config.yaml
crop_scale_min: 1
encoder_norm: "layernorm"
encoder_head_dim: 64
encoder_moe_every: 2
encoder_slots_per_expert: 2
text_encoder_head_dim: 32
text_encoder_inner_norm: false
beta1: 0.95
grad_clip: 1.0
lr_schedule: "step"
Rows from block 3 of the image encoder of a small contrastive image-text model, named by matrix and row number. Rows with one number within an expert belong to one neuron, the router's apart. Each number is 500 + 40 x the weight over its row's rms, rounded and kept within 0 to 999. All counts start at 0. Numbers have three digits each. After the name is the row's rms in percent of the matrix's.
Before each expert's rows are labels from the 100 images, of 14976, where the router gives the expert most weight on average: "top examples" is what is common among them; "patch colour" is the nearest of a few named colours to the mean colour under the peak. Only what is clearly more common there than usual is listed. The data: photos with spoken descriptions (Open Images, Localized Narratives).
# router: slot weights (encoder.blocks.3.mlp.router.weight, 128x48, trained with AdamW), inputs 0-47
# up: expert up (encoder.blocks.3.mlp.up, 64x48x48), inputs 0-47
# down: expert down (encoder.blocks.3.mlp.down, 64x48x48, transposed), outputs 0-47

# expert 27
top examples: text has "dark"
patch colour: black
router.54 107:473535431470520570497487420514484562472499520554510416446498481505517519499566531480569487530485547547473440553476524433459510514534466449541486
router.55 104:458434506468463590593495466528481584534450453486537493470497503518444450515553487559550524487476531501547455518547549530512539525536499525517456
up.0 076:586449437563484447454471524517509543519583433507515548494465439479537517525553493533495509457524480529475529517519495475581455483414478488511526
down.0 078:489515555476489499526561451433468420487485560497527475487495551550453436426504496485525456455480491565510453438458532497483561550541531495544544
up.1 090:528507514459466518416481545438436513514481573515498563444437475487487492510454504562469492527492486496548504428512523576540575488503529433461518
down.1 092:404549509502551464538469478584518507509516483441542429529508553488541532499547489441563567441504512531490500551500434461508465469490490462525465

# expert 2
top examples: text has "water"
patch colour: pink; white
router.4 096:505560509484505575513506468541504505508468449558503441461464503534487567526610490506533474550432519529482484496446512535439464453526533458550561
router.5 109:512523556512580500551470518477541567475493470510480516474483472431449475405514476574468558523538499477511513427492539503510477496454498555546581
up.29 069:585434493458525538524545470475476464477475473507529534409490493527482475499560430453439546559472453565561510516485491465483542463540516487491552
down.29 073:436560545547477509532496564515449454444535485517515464568532523465575491496442481537580440490510550511509492478455560472449466529490519553509544
up.30 113:435524546475530500479467551511486526482585554566523572443470517477527388504497506535516515505503516574438488498483493535491496500460458540548560
down.30 112:507461447487509493492474514530546472587440502428483485487506525609502521463453444542440512485453457447492466546508520501528542506491536429427510

# expert 32
top examples: text has "white"
patch colour: white
router.64 098:463446512500575559521474496440571552447495470542486542479460556517437424480456497521473488541460485444513458491520487514515479530502509555561581
router.65 145:484434520553583535568453522453521515461511441529499532528500463528439438453455490544475517483521556436537490474538440511503436499472501564515537
up.0 078:524421515477470462487494506469528482502470498567496496564543528419574540460550438489557498485478515558506479476528588492457497559527538540442531
down.0 079:449575452442519547549512511567526494505569432501444472440518496489484476409475496552490522493502442498502450486548483529516542419505481443508487
up.1 093:489412494496552476552533528483504492553506598479547465500494499502508450448567452484554473469479487419479493470511508464498431475565453508513427
down.1 081:484623436500541570452487462499518523483458419467498520502486532495464562541543487487516501525542492474501432413490533478533540516467443509471495

# expert 53
top examples: text has "grass"
patch colour: grey
router.106 093:506489454467449467563486520543497491544513514486533430467551515559447416534458431551463495459538501469558507474551483490551559527466530558462469
router.107 083:413461455454536464563461503477548477501486491513503449438512556541421496441488412537456529464453523507549462548491493511502476551433495514491490
up.0 077:444580543552567545535481512455518520519569492453499520525548468506521523518487535512556420510482509469509571526491420531488540520445485417485492
down.0 079:579531484499506407456447525616527517513479504503525512476479493473543560474454522515524526506482521494500505480517547580522473526615486498519537
up.1 134:494487443454477548457501569458584425489463520526490445540495458489437479535538534506433552568450455485527489546472468512540517558453524489495514
down.1 131:501512565528502457459510506560475492518559500431538538466541568535503483515468439541588442545507548530449498561430484457476468478533510464489452

# expert 50
top examples: text has "color"
patch colour: black
router.100 087:465477444464555539534532495500485587446431508534525460455488518496476535516564468547531479531395542552498525478488531519447485511540411497502492
router.101 088:519474490479471510481512486509460564505463538527502445406478584532540515529572486454585463478402482536495507525509545465441530507485473458547490
up.6 110:493559547483432523517494479543509454547479469519429465443492546407453539487536494525494496530490529517485457513485441471567406507488560480447539
down.6 105:466412512518571487468512555417514532510517559457484509512492429543539509502459505510457454502520461525511499526419568525424567542508480478509467
up.7 097:424491498546504524484444564526510487457533541442568566469396536531499568529465461509534475513570537474444483546490489496531524485531516551493486
down.7 099:524481491489519433541546401476524531527507437534466412496582478519523497468554536484499485527428499491590522433470548506475505507528503466535509

# expert 7
top examples: text has "water"
patch colour: white
router.14 092:492445556453557542526517476452493477450494507504525530477468532478454467491561466572516510536419564480510460412532450517504457568522560522535521
router.15 103:524489527508544464548493495472569480507536467539516507451520471535430409423482469549474534536477495479546466431514504565552502516471570559548525
up.0 093:540470546588486538510477535440526416432535522477573510580506518483540526484464449467528466474518543510592493536497548467526534514460492519474493
down.0 099:440565492386497465528523526497473564537509509524429504477563443513510467459539498524481575542497523518448495450501485469509508428556532524528544
up.1 099:544469465522538626491510531475517534477597505547557445492513449515488496436524451427545484526495435513452507513467524459523503474539514523470498
down.1 099:495573445507496413534509470498499430506557502508464488468478541511538524589418553519478523505573502530492572478535573530494529456480476540499495

# expert 17
top examples: text has "sky"
patch colour: cyan; blue
router.34 138:502528572542595515556535515458572481538540428543494481480446451465453496466507488517451568474473516457517468432515467504498462478481525550508559
router.35 086:434458553465531491487490412444544524479489528566569535515488538526457504480531460523570437525479510526475452509549453551508509555499497468586504
up.0 136:528581527489470503479566475510459499493515547500577569543512454419598488471425522537476455469541505500436512509484507483552529466497484473466542
down.0 102:465524473505515517550561499511526500454537539476499454522513479571553480487534462577441526502491558570530428544492483466456587524456522566496542
up.1 103:492480481573544486389508505573468487524460511532471453532448515579391497500506467512527474499492516452432425473478473523511487488487493457524505
down.1 087:539464496499485497619566518445503513447546464473533466491498514473505572465495529504497516434461478562540555419572498459457488529507491511535539

# expert 46
top examples: text has "black"
patch colour: black
router.92 093:422467489494521578472569491449515524448491457471472497488496549553436543499576549504562423562478499497527535528476481564472494517523497441531493
router.93 122:496544471510473534482577435538457525535512548459500512448481477556512544551585505479505425493499430542503457527486522557433552485526510426488492
up.6 098:586544508424496470464523407495487466526528479520520483437475535516457541496462387460564494506506500521532470527471515495512484493477577535491563
down.6 102:395474471518507536535455540524536521439505517514431492545462439488563432497586557505467467491525505540479539515494503477462558492465483465472434
up.7 143:538515466459557553491522469473535510507527518496472497485499450464489553455438469522420487576484492416516521509433534577530591445498514482461507
down.7 143:491560462517464432507493456537444513495512466439496507496533533569564442490517513450553467428482513548474528516567521435493510525547423476550465

# expert 39
top examples: text has "grass"
patch colour: brown
router.78 096:502528448487489503487492481562425614460469512566544452467502480504495491555523459538533443516465550560573448484502496459506570482500510519457469
router.79 095:486468430491471583515455452539455547477459479490532470469483497510479488529491424552563488529465537524555435561554531474480561564502445464511489
up.0 111:464463447513495544418521515519516483479511485571532441437497533499441494557543460433474558495495427514555458547526440566525483547475535480490491
down.0 106:487511491509588548521496523568517520502473570391457556542489490476564482464520528537529467550525537525486536487468552436423526498510466504541519
up.1 103:506475528503513534545450508494503464516542561495508545550469453484530514418435543602458473495510534469447536555432507477510537440501499524436445
down.1 094:525477486487437449475455441422513513442554466443548537475452441487517457525503473496554477487542504526525525439546578528573473558520531511512523

# expert 56
top examples: text has "people"
patch colour: black
router.112 102:485516541496489578466585500514493472521547505546467511526458450512506489502581572496464421482477444578497544502436518539454514480575522499480464
router.113 086:453470487483539551512521496462434524513480517545528480432491449517474546433554556529473465512434448565486478465447501558441527471571441483520478
up.5 109:503434440513474470483459497527469525505504548568461488503439452489564481473404552530411495528557465525488447434495459513520507487498471526559534
down.5 107:469536483477473524513548455470491458519425530458523458522546538527428526514619451494506454459464541516476479529507568490520530512479515430466430
up.6 078:537527431510533456484500547504495510497520459457470489613415519414498452448544484528573494454481462475482485561481513472543515455493457535497528
down.6 069:413471536476500570501443468472485531430510498526530511424572484546494545457432470488455516542517535520506528465522541566533511545467451447538495

# expert 35
top examples: text has "lights"
patch colour: black
router.70 115:516520444510446553512468423502435549539509492518483474433428505532491555487513566449531482528502487591457536512475534500492506543568486452530440
router.71 107:479567436515495572505488476508459549462496491466480497416453479536523546542593507481558423483471457549475494542516528505481537504532519407495501
up.0 136:512497487461417532521438500447541515507559509505537530468468478532481506489429563531491506538531561590449513460451462515513538509566502592527485
down.0 133:502562517557540486543515472534462495552509425429481453496453478519585508556513479507489517484421461504513466474521516446408499452481451460479454
up.1 127:548517524570445488494490475524541556504513434522469470379485544425540494506487509521483551488526477572541543473520468482537463465513566521541540
down.1 141:495460533513521587443527513481486508475527527484555518522443411568569568511572500494553448529525556538467468493475555500487546545497511472465473

# expert 18
top examples: text has "grass"; text has "green"
patch colour: green
router.36 101:510451491482478597573520517455527542525462477591557392527542484477485501482479462514539486466541521521456500471460488499494459464561442482539495
router.37 090:483454522459517587597489529465516587492443455535538475512484530506473511444532487536546505458458565480562509533552453464511438500500519463480530
up.0 063:470505503544455509552466551554473527449519493441566485492487505544455493483449446573565410476463436466486438517486478508522560483488499518518569
down.0 084:508503486478473448486469459505490501506448499514517422511464476432568527547541559437472604509584491557548515481522498497492427512528439478508473
up.1 105:495622517474532566532478456526497443477503498507464477459504508481435535431519483450463544503482557497474458550434507428512536459497490543471555
down.1 100:507424450438509466445494503460478513444550467480549511527534487533522465532496554502435466455503485495547570562561510506547552580493503542560479

# expert 60
top examples: text has "sky"; text has "water"; text has "clouds"
patch colour: pink
router.120 132:456485533515505517570498520516572516526527448518476574483508444486453425452456490551473550472466482431498492402526521535554471482491528552517555
router.121 116:442441584532576487556526511449531454511513473496536498496470486503469417412476486530523520502494554435564513454494499498526461483521547546508560
up.0 086:463467513498484463551495541518409496433439484518463463489424503493541505520530412521515575460531479518490429525539511470481478570434511444510490
down.0 086:513541444520477441526493453472540527497553434459567475462491475486454474518449546464524448491517528443522540490425491511468564513562427563472531
up.1 107:527523509418482486540432419480521493553487602478516544538503528500539493521454570477473517538512509507510445425540537539456548526510463450464518
down.1 095:485525517474471578447546480496518570449511554432516574516437541554487549484505481522473468470551554511527516520457511406464517453492496480456546

# expert 1
top examples: text has "color"; text has "red"
patch colour: orange; red
router.2 080:455480513505540520510490542512500466512495471528585520458491550470455472411574526552587503547499544506469575507516455507461420472488471461552506
router.3 089:494527576525528492539543553465463459445472470488491546543488563509421443437539551550543469471481464532478537536524424507475493457446456467480514
up.0 095:441563444522496535501515585553508474536485576523463511467517468526511531487454551520515444537403502387489501524503450465481491460499495522481527
down.0 100:514464527473505515481430422465550474484541457483482483583497492432491467503538438462485582496569536584525552533503504531437521507487447492518521
up.1 145:524483445488518479408450406498465536533526510526455509466516485527536393589540483474530539500518515512471517516550499548484491518483549462543440
down.1 130:498491526559552540542496500509606479490515434525547442448450549499472547501450525482514490463480510438435537498422517476541458472555510505459550

# expert 15
top examples: text has "dark"
patch colour: black
router.30 091:458475495474536491522537432466508590485490524552572536439504554534514459509574495539501433544435521469528471540551514536461529560536513527544515
router.31 084:452518411515564551532516518477456583450491553572496473516524509486500551550551529514504518529430496536524469520507540469430551478545481493533561
up.6 099:481521500472476497564535491429504529462457450520468452542521484528492590489476578490424485509527491421497504467447494448578519494563544482478449
down.6 094:471470499481451434444494478554503478503570568504488534459490536501476464470562415506536513500464468575461436553518495568460515510430508480525551
up.7 119:515461485550474588517463476441477526541514546504558555480450461486509531530397488511459502532484406491528536465483546542514526471492434441485504
down.7 129:487591514486473406522562517603489491456483423435488463482494514460560522505544518517520477491482599535493495524511486510524471528531526544526504

# expert 61
top examples: text has "people"; text has "holding"; text has "sitting"; text has "few"
patch colour: brown
router.122 104:469497502432556583515562496478522471503426459492515423478507496533475470428580505511539502551417501522518522506503454529445456544527514443526499
router.123 137:528500552467492451457456500439477460538458533494490565574523496446541459466499581491557443503505493546498574472553489526532466533569500466487559
up.5 111:575511503521550510513511537433554457518510552502505481507538470519482489522429458488456498553393538616486439510544514481490457504521518476527463
down.5 095:510468517485549487497546446546499495435512535460483577483516576473557495560568467563531540498548513573497459510429516496496565452508490490493436
up.6 110:550528529441478497545453444518526546513486504463435483433560467501558503594495503469492469528465521513477518579442505553486539530568449462463499
down.6 117:430457486487515528511515511488512458500490557477488528503471472493458497464489488566469546545507412491534487575431519452559460525457554390478460