Weights of a small contrastive image-text model.
Data: trained on photos with spoken descriptions (Open Images, Localized Narratives), 101725 training examples, 5.7 epochs.
Rows from block 3 of the image encoder of a small contrastive image-text model, named by matrix and row number. Rows with one number within an expert belong to one neuron, the router's apart. Each number is 128 + 32 x the weight over its row's rms, rounded and kept within 0 to 255. All counts start at 0. Numbers have three digits each.
After each expert's rows are labels from the 100 images, of 14976, where the router gives the expert most weight on average: "responds to" is what is common among them; "colour at peak" is the nearest of a few named colours to the mean colour under the peak. Only what is clearly more common there than usual is listed. The data: photos with spoken descriptions (Open Images, Localized Narratives).
# router: slot weights (encoder.blocks.3.mlp.router.weight, 128x48, trained with AdamW), inputs 0-47
# up: expert up (encoder.blocks.3.mlp.up, 64x48x48), inputs 0-47
# down: expert down (encoder.blocks.3.mlp.down, 64x48x48, transposed), outputs 0-47

# expert 0
router.0:114073144109125158169121146146130144111044110158160160122124168084088141018147109170133138133106110140135164126132094166119110140128116112179179
router.1:142155104116128174138172136148094186150101100134094132113145105125088157127207141082161106139125112185139084165108168132080172104147075066101124
up.29:157122092125101082100176113116192096061118090114142154095103064164099138143096068162143096149137123089114147092069141098110122115119118164084152
down.29:067155133093087118192068171141104126182158124139104100139159167119108100101128193113071158117137140170164096108159121059116153136107141101140118
up.30:167143115093115211086118088110121139148127098126124094144173127097102165137125049125101084157206138104100172102153166107144157080148139109111138
down.30:120129072196136066148143177120128143079155158120137174102123138138147095162177185101151085115091080169150096162087124126111149154121109175167117
up.31:175153130129095174115153124102166091149140082130165074099203116105121177122141107113094169107198172161101144156129116062141103124115113096141089
down.31:099136100101144090146122144098111121082131170137085149160054115136134107140154155153157059101048048122124113135108152165136102115121149123079171
up.32:089192131139166158181167090127147132084126161141111098139115124119093145109128112135104199180110093138115120119063134135188140070174124162080105
down.32:107078135107109105118113155134157147149151092094124186159108168132200102160106116124131111075123146158165185158171136139117149171090129040152094
up.33:121106092125145121173154157154082170097113126139127169152150182138124161110129177147145177087111182185132114097174097084166131056154134141124071
down.33:159119130121082177098199073109140118082152135123164123104109123154154093186128108082100138128139076062124162150101175151107131169092103102143178
responds to: text has "dark"; text has "black"
colour at peak: black

# expert 62
router.124:067111090122145124104156166140128145081104128162169116164091157156109100122181075157133150171091148094140127102131077172105074168149169099186143
router.125:042068133127152120119107162106097136135140090147151069130096161164135080109132087126121174117120116092106143114176101128092056129110190128165153
up.0:129105119129109137083101135196118134116097190119063118124107141160045088073179135140129084113158109097117139144116129149100151156061162170126132
down.0:101086158137189133191142116078153103135143148134193118199112099181161188170093117121103143136135130161143100111098140143144089130157106067111112
up.1:155101156129136108149107063138091100177131135159098158136151084122122172142134210042100140113109151183139126126110138142136132120217107106124112
down.1:116112169157066131147167146117110160091157130134141147129069166143139121097089107151089105146177069099061093127190117090131142073114118126179152
up.2:127175115101126094104140164079159114102102155140117096159048125107066101099144160138077167138185116100136132149126108162121179171174133178167116
down.2:099106151186110152145146122165077154124151136136158130085224123178144138159176127099105061148140153155131133094097148126118084127110129065081119
up.3:144149150166138117124122128097112161163106105150162154162086125050141122080073144079139144116133112082160100153067165161159151166182145168166164
down.3:054133137067164121135160109103148137121209140143097148123167073186096105139163098151101114112139147143157169157133113084092115119143147104056122
up.4:149156136096063119103106028176127116158152115130086118107184139133126101112153133084145164134130206111135147108106162170109154111148173127160096
down.4:073124112139177141182138241065109119099145153165131112159056131117122117124098116146082136123157072108141095112146123098148099135118120157114129
responds to: text has "wall"
colour at peak: pink

# expert 56
router.112:116141161125119190101196128140123106144166132164101137149094088138133119129193186125099065113110083190125164130076142159092139112188146127112099
router.113:091104117114159168138145125098075147139112141164150112073121087141107165074172173151107100137075086180117111100086129174081149105185081114144110
up.0:125123143109176108151080128126129066103171124165149068107128072135126133170120119074111237156106108090153154102105129101167091147128150142145125
down.0:098133091121171138130185155142137117077181197128129096123107102101103130138130108171139102117157056128102182116114125151156105104084065172106181
up.1:102140166160113094117114071127104089114110091138139056175080106145148120136130119134183171128178048061089125122142118111112105186117138107121109
down.1:154073189106154092056087170133138088121146162108143184083118105082144156073138100173090120145138152116154140137125115170162088110076146135117142
up.2:115103050125167176127127115145121191116114073151158133115148115102126159103083121083085075119182058107086160169117153106113146128157099143110155
down.2:138138177122123059116171120158132108062141191187118093157106130128106086117200113138152133133051170143159077100111119134111130111111126091143124
up.3:181134134089090050130115098132101085158097140124111152136165221101182148123115138135138158091078174114178115147146142117169125095109155109097124
down.3:098126110089084160127189133133159167147173157169143228114111069096144126148161144181114101103158100122091086160149086132132155138134128136099156
up.4:174120130121117122184163149121148058143108161081080105152137115156149154183121156104162127090081144144193135099160092123111092162133084104192153
down.4:118098146096086132111125128126151112109099077166132166073089110061178093098123089169101175178158140100065144122140179112129146133164141099077147
responds to: text has "people"
colour at peak: black

# expert 63
router.126:118062150124150137187144088051105110093059143106192145139117150124093094095145155154158115134108142172143170106179100133126094133157136122180113
router.127:081077114106139171196146077144143162082094104154177094084130161116127145077145124149182157118101127149102154100109102137116086134169104110179175
up.0:108127093191137165152133138140151165104113130138150159143159154115075099082100234156109134074078156145150127121104083143106137109133107192111149
down.0:136114137115141127077138131138160111121123122103150079163142132126209169137107075116108137135183109085106136227102164088166129126083107066119136
up.1:153127095116153150136144102057096105088075142140174127233137141140113127129147117092103055137137111132133175142197127120083108115115099139151146
down.1:111119153181182190140142097097110121065128086183155143167114124095154148133098170113174108135180146087080102118155101090178148154168113152121116
up.2:119129149080092171196089103163086122077200135180146127122155108117144099123105093122208134135130166130115107128119106135138137105174125192154087
down.2:119107130136132069089158081079155135151094142059141127127122130137121144176118139116113170167150069126099111124094179143186112151108179084094195
up.3:135132098136051106143133142134167199151187117096108152094124153084148104103138132045117157121163161145178124118123116141096185134119099192143131
down.3:132135191132152163105120091100062089069076126166168134147137064191145115132111138115187113159106141114110149150176122097165113115092130134131179
up.4:106144129053141187147109122137113143105151132156082133145086173123130125112129173116121209122117161121140101100112101119198138082167077189140165
down.4:118112143139118087101140139109156101105135165122193132070182066132131111130088081147122054110132134100164145207146161133139114132068138079148138
responds to: text has "red"; text has "color"
colour at peak: red

# expert 57
router.114:141087143139179188129124152090149171102106085157144125099130155111097107068173125155162098121092170146151156112180104111123100119102185152163201
router.115:149091132132134172138121116079130166100099100185180140142095148098080092073141076174141160114145161128144152105205085117123084132131182126157154
up.6:136097084131119180133113151086160191130137216152120098164135121081154083105080139161174137139134110140166097126077127156169160108125130124175079
down.6:086139161098100088155159151161122095218171119088147077070161169146116116132142094083074152112154146135116149131144166140109090116151131114069110
up.7:105149119110113122139103061111092146130085152128137209192116112177158124139144144113096150128184105122153175107172147162133073093209125118128129
down.7:054110143145172146160148137143093126126177191105090140097134149109151140111126155157111118118114125120101127116097160062104195208077094143108160
up.8:139126069171150170192132155123095142124179179150150132117138141145088093157096021140166110137108146172100092098118169131121121121093123119145095
down.8:156135116099100067117131134164148092174097086082107097095144195172158127095186180103070132129143125085091154124127126117154123064153157142108149
up.9:147228128100158134124126060069102155093129146104125115181132075173111129184111116140191153127100137122101114122121176145133109101131155081118112
down.9:153118157135141094071090117172197107166176121102096063122116160100100184090153090092105124082127140084144184149129118111115116141135106182151117
up.10:178127135103164122180084179107069162119161133143128111117091147204149062116125146090174170102100086137127154172165167109125145139138131165124092
down.10:122139166115136155066136042159170132106121121072113121080105125110138138139122127123068068115157152093154161124112123166141059135179164082108119
responds to: text has "color"; text has "red"
colour at peak: red; pink

# expert 22
router.44:084078083105115209174128157151099150170142185122108077125160129162168113145132096162126081132137123160126129146144135144134166188184090135099093
router.45:117150084097098121108071119176093200125133140104118078087135179183160141169106123122123088111109131121199091149139172168086132171109105110145145
up.0:161151138085109123155105125158156133064103132185126132137122129111096158067094135147091135176122122178182082095121124072110194133102148119105059
down.0:093103095158115131121124169159072101148085098030112124125105182162172128153137119135092071141144166147145145151080143157126065098134164148117116
up.1:135122113126175116112115098121092084122132186141077155146131113122162108137156050109088115137171122148178184138171145059071161149116158134124075
down.1:111165107119074147163100144130117123127086086124167077092105102115096107080109175153147076115105094164127084161125102132171143090103154156100215
up.2:087111115151166087149148116125114177113152147084135167089089088146158131125134230101118148091130138179110123123148102137098070094169108177129082
down.2:137145140136101197081100102150170129179157148170121104148178127161116136136131066142144132127117094069109179131096189068177147099112149109158155
up.3:154172133101168118118128094119145119117125181159106157128128119151171124157054134119091056182118052147135162122146189080127107119100105086115094
down.3:150138126140097152162125151163138133130110092123192125077215100127090143103145074141155161106163162139115126194133071122125150148074176133077131
up.4:118119116151125099097106126126132096115172161097167174155095129090077168103130198147128144132142079141083132106075091181153198179142152154168118
down.4:183166172127141111148153069120174133113083117117116124125175058140141115115111156170110143143112165085104157146066177089157104087123088080159152
responds to: text has "plants"
colour at peak: green

# expert 31
router.62:119104126088123182174102099091161143100041142128192072144144149117071149104144134205151148134074148133145104101164145146127104115128120114152157
router.63:116130108105150175170132136124132158140064111149170135086138120099113116072198125133176122170116168116145144083126088161082068156111086113151192
up.6:115147154039167129130139097137105119145127052146125096093154126124100149089151134101110177128142171195158110110108087059179134098159143109133149
down.6:126108103168105131117148173097095107080149195146141169145122110157164080127140128136102087115076065091077115150110150144080166168065171130141138
up.7:193088117133135115134135133055112139092097117130111173199123073114143176118125147142112126119112096126142144067050121106151163118134102175075156
down.7:113186119166106159120132171194119142149157133111168097061163150109102110108090132186125133141147093136081096161150121128145054108069125078138125
up.8:155099153148141163122126128137090132150149204139085139136157174131099112083148190118133153097072168079134113088101136206103152108126125193127097
down.8:093148113096072161128115147085202121092118136157128076158083120117160130187086096128129092133189136120135109152163083072176116172142103143108142
up.9:123094143081141105144085180127159153133128070191124127134139104106143145160183153102084147156173172147120147145138105171143039177120154087113108
down.9:138158118152147138132202100112042146108147137086113133090141162168082085097098146162191141137095057103114127101144144084101155109124150137101103
up.10:110145093093176101166106150153151128174111154103041083161110090123147117166155127120068080130116151164106169146123062094141129166105128131160166
down.10:158091096136081173099128141115102098112149107133187151064133174113138146105066146138170175071127101124095079130103137165082155103119154111076091
responds to: text has "red"; text has "color"
colour at peak: red

# expert 61
router.122:104126130073173194140178125110146105131069096122140067111133125155108104070192132137159129169061129146143146133130091151084093163149139083149127
router.123:150128170102122089094093128079109096158094155123120180187146125085161095101127193121174082131132123165127187106170119149154101154183128101117175
up.0:196096114101057139112137093151091165169162081144139142144077097171111122141163163141167138137169167122167136087112061129112158144160132093162105
down.0:078143121181125120137126156113180126077071118127115103142182084073119150113127090090092158165151058196158137103102138090117140136113100097165138
up.1:184115111103163106052097117171094114123103099188129140047055107131107126140134114135150162122127086147193115090136166128126119165111137132169128
down.1:122173151129163116160194105122143179110093105102181108194180123125131099155136146081071177118121143138188152118134083105149105119151086136110076
up.2:115142163161182134146109139136105156121100130159145162159142111108157088116156122114177036101103188087120155136094173083089125061144149164129093
down.2:148105103119109170096133126166095192086155113129121145117097104123077105098153148186033135148103143107055133166142106134127147108119157082125177
up.3:079106176150123108173165134154091094131118118087139193087128064103192116137123108134166112098091175149135153115141123098142068063125130123149083
down.3:129140140144159138065121139194187185134121129083137163110136170117064116133117113163152088116161141195115140184083132129126109120105173113066121
up.4:208102153123146102074115084101140161130101107157139123055170059117144108176112100105170112144159105118169148183127150080128121149102156111153139
down.4:093124093136150124229163162111151117162117163127125115147136120085090106111181117183124158105183130154100123095113064137160126181115094080128152
responds to: text has "people"; text has "holding"; text has "sitting"; text has "few"
colour at peak: brown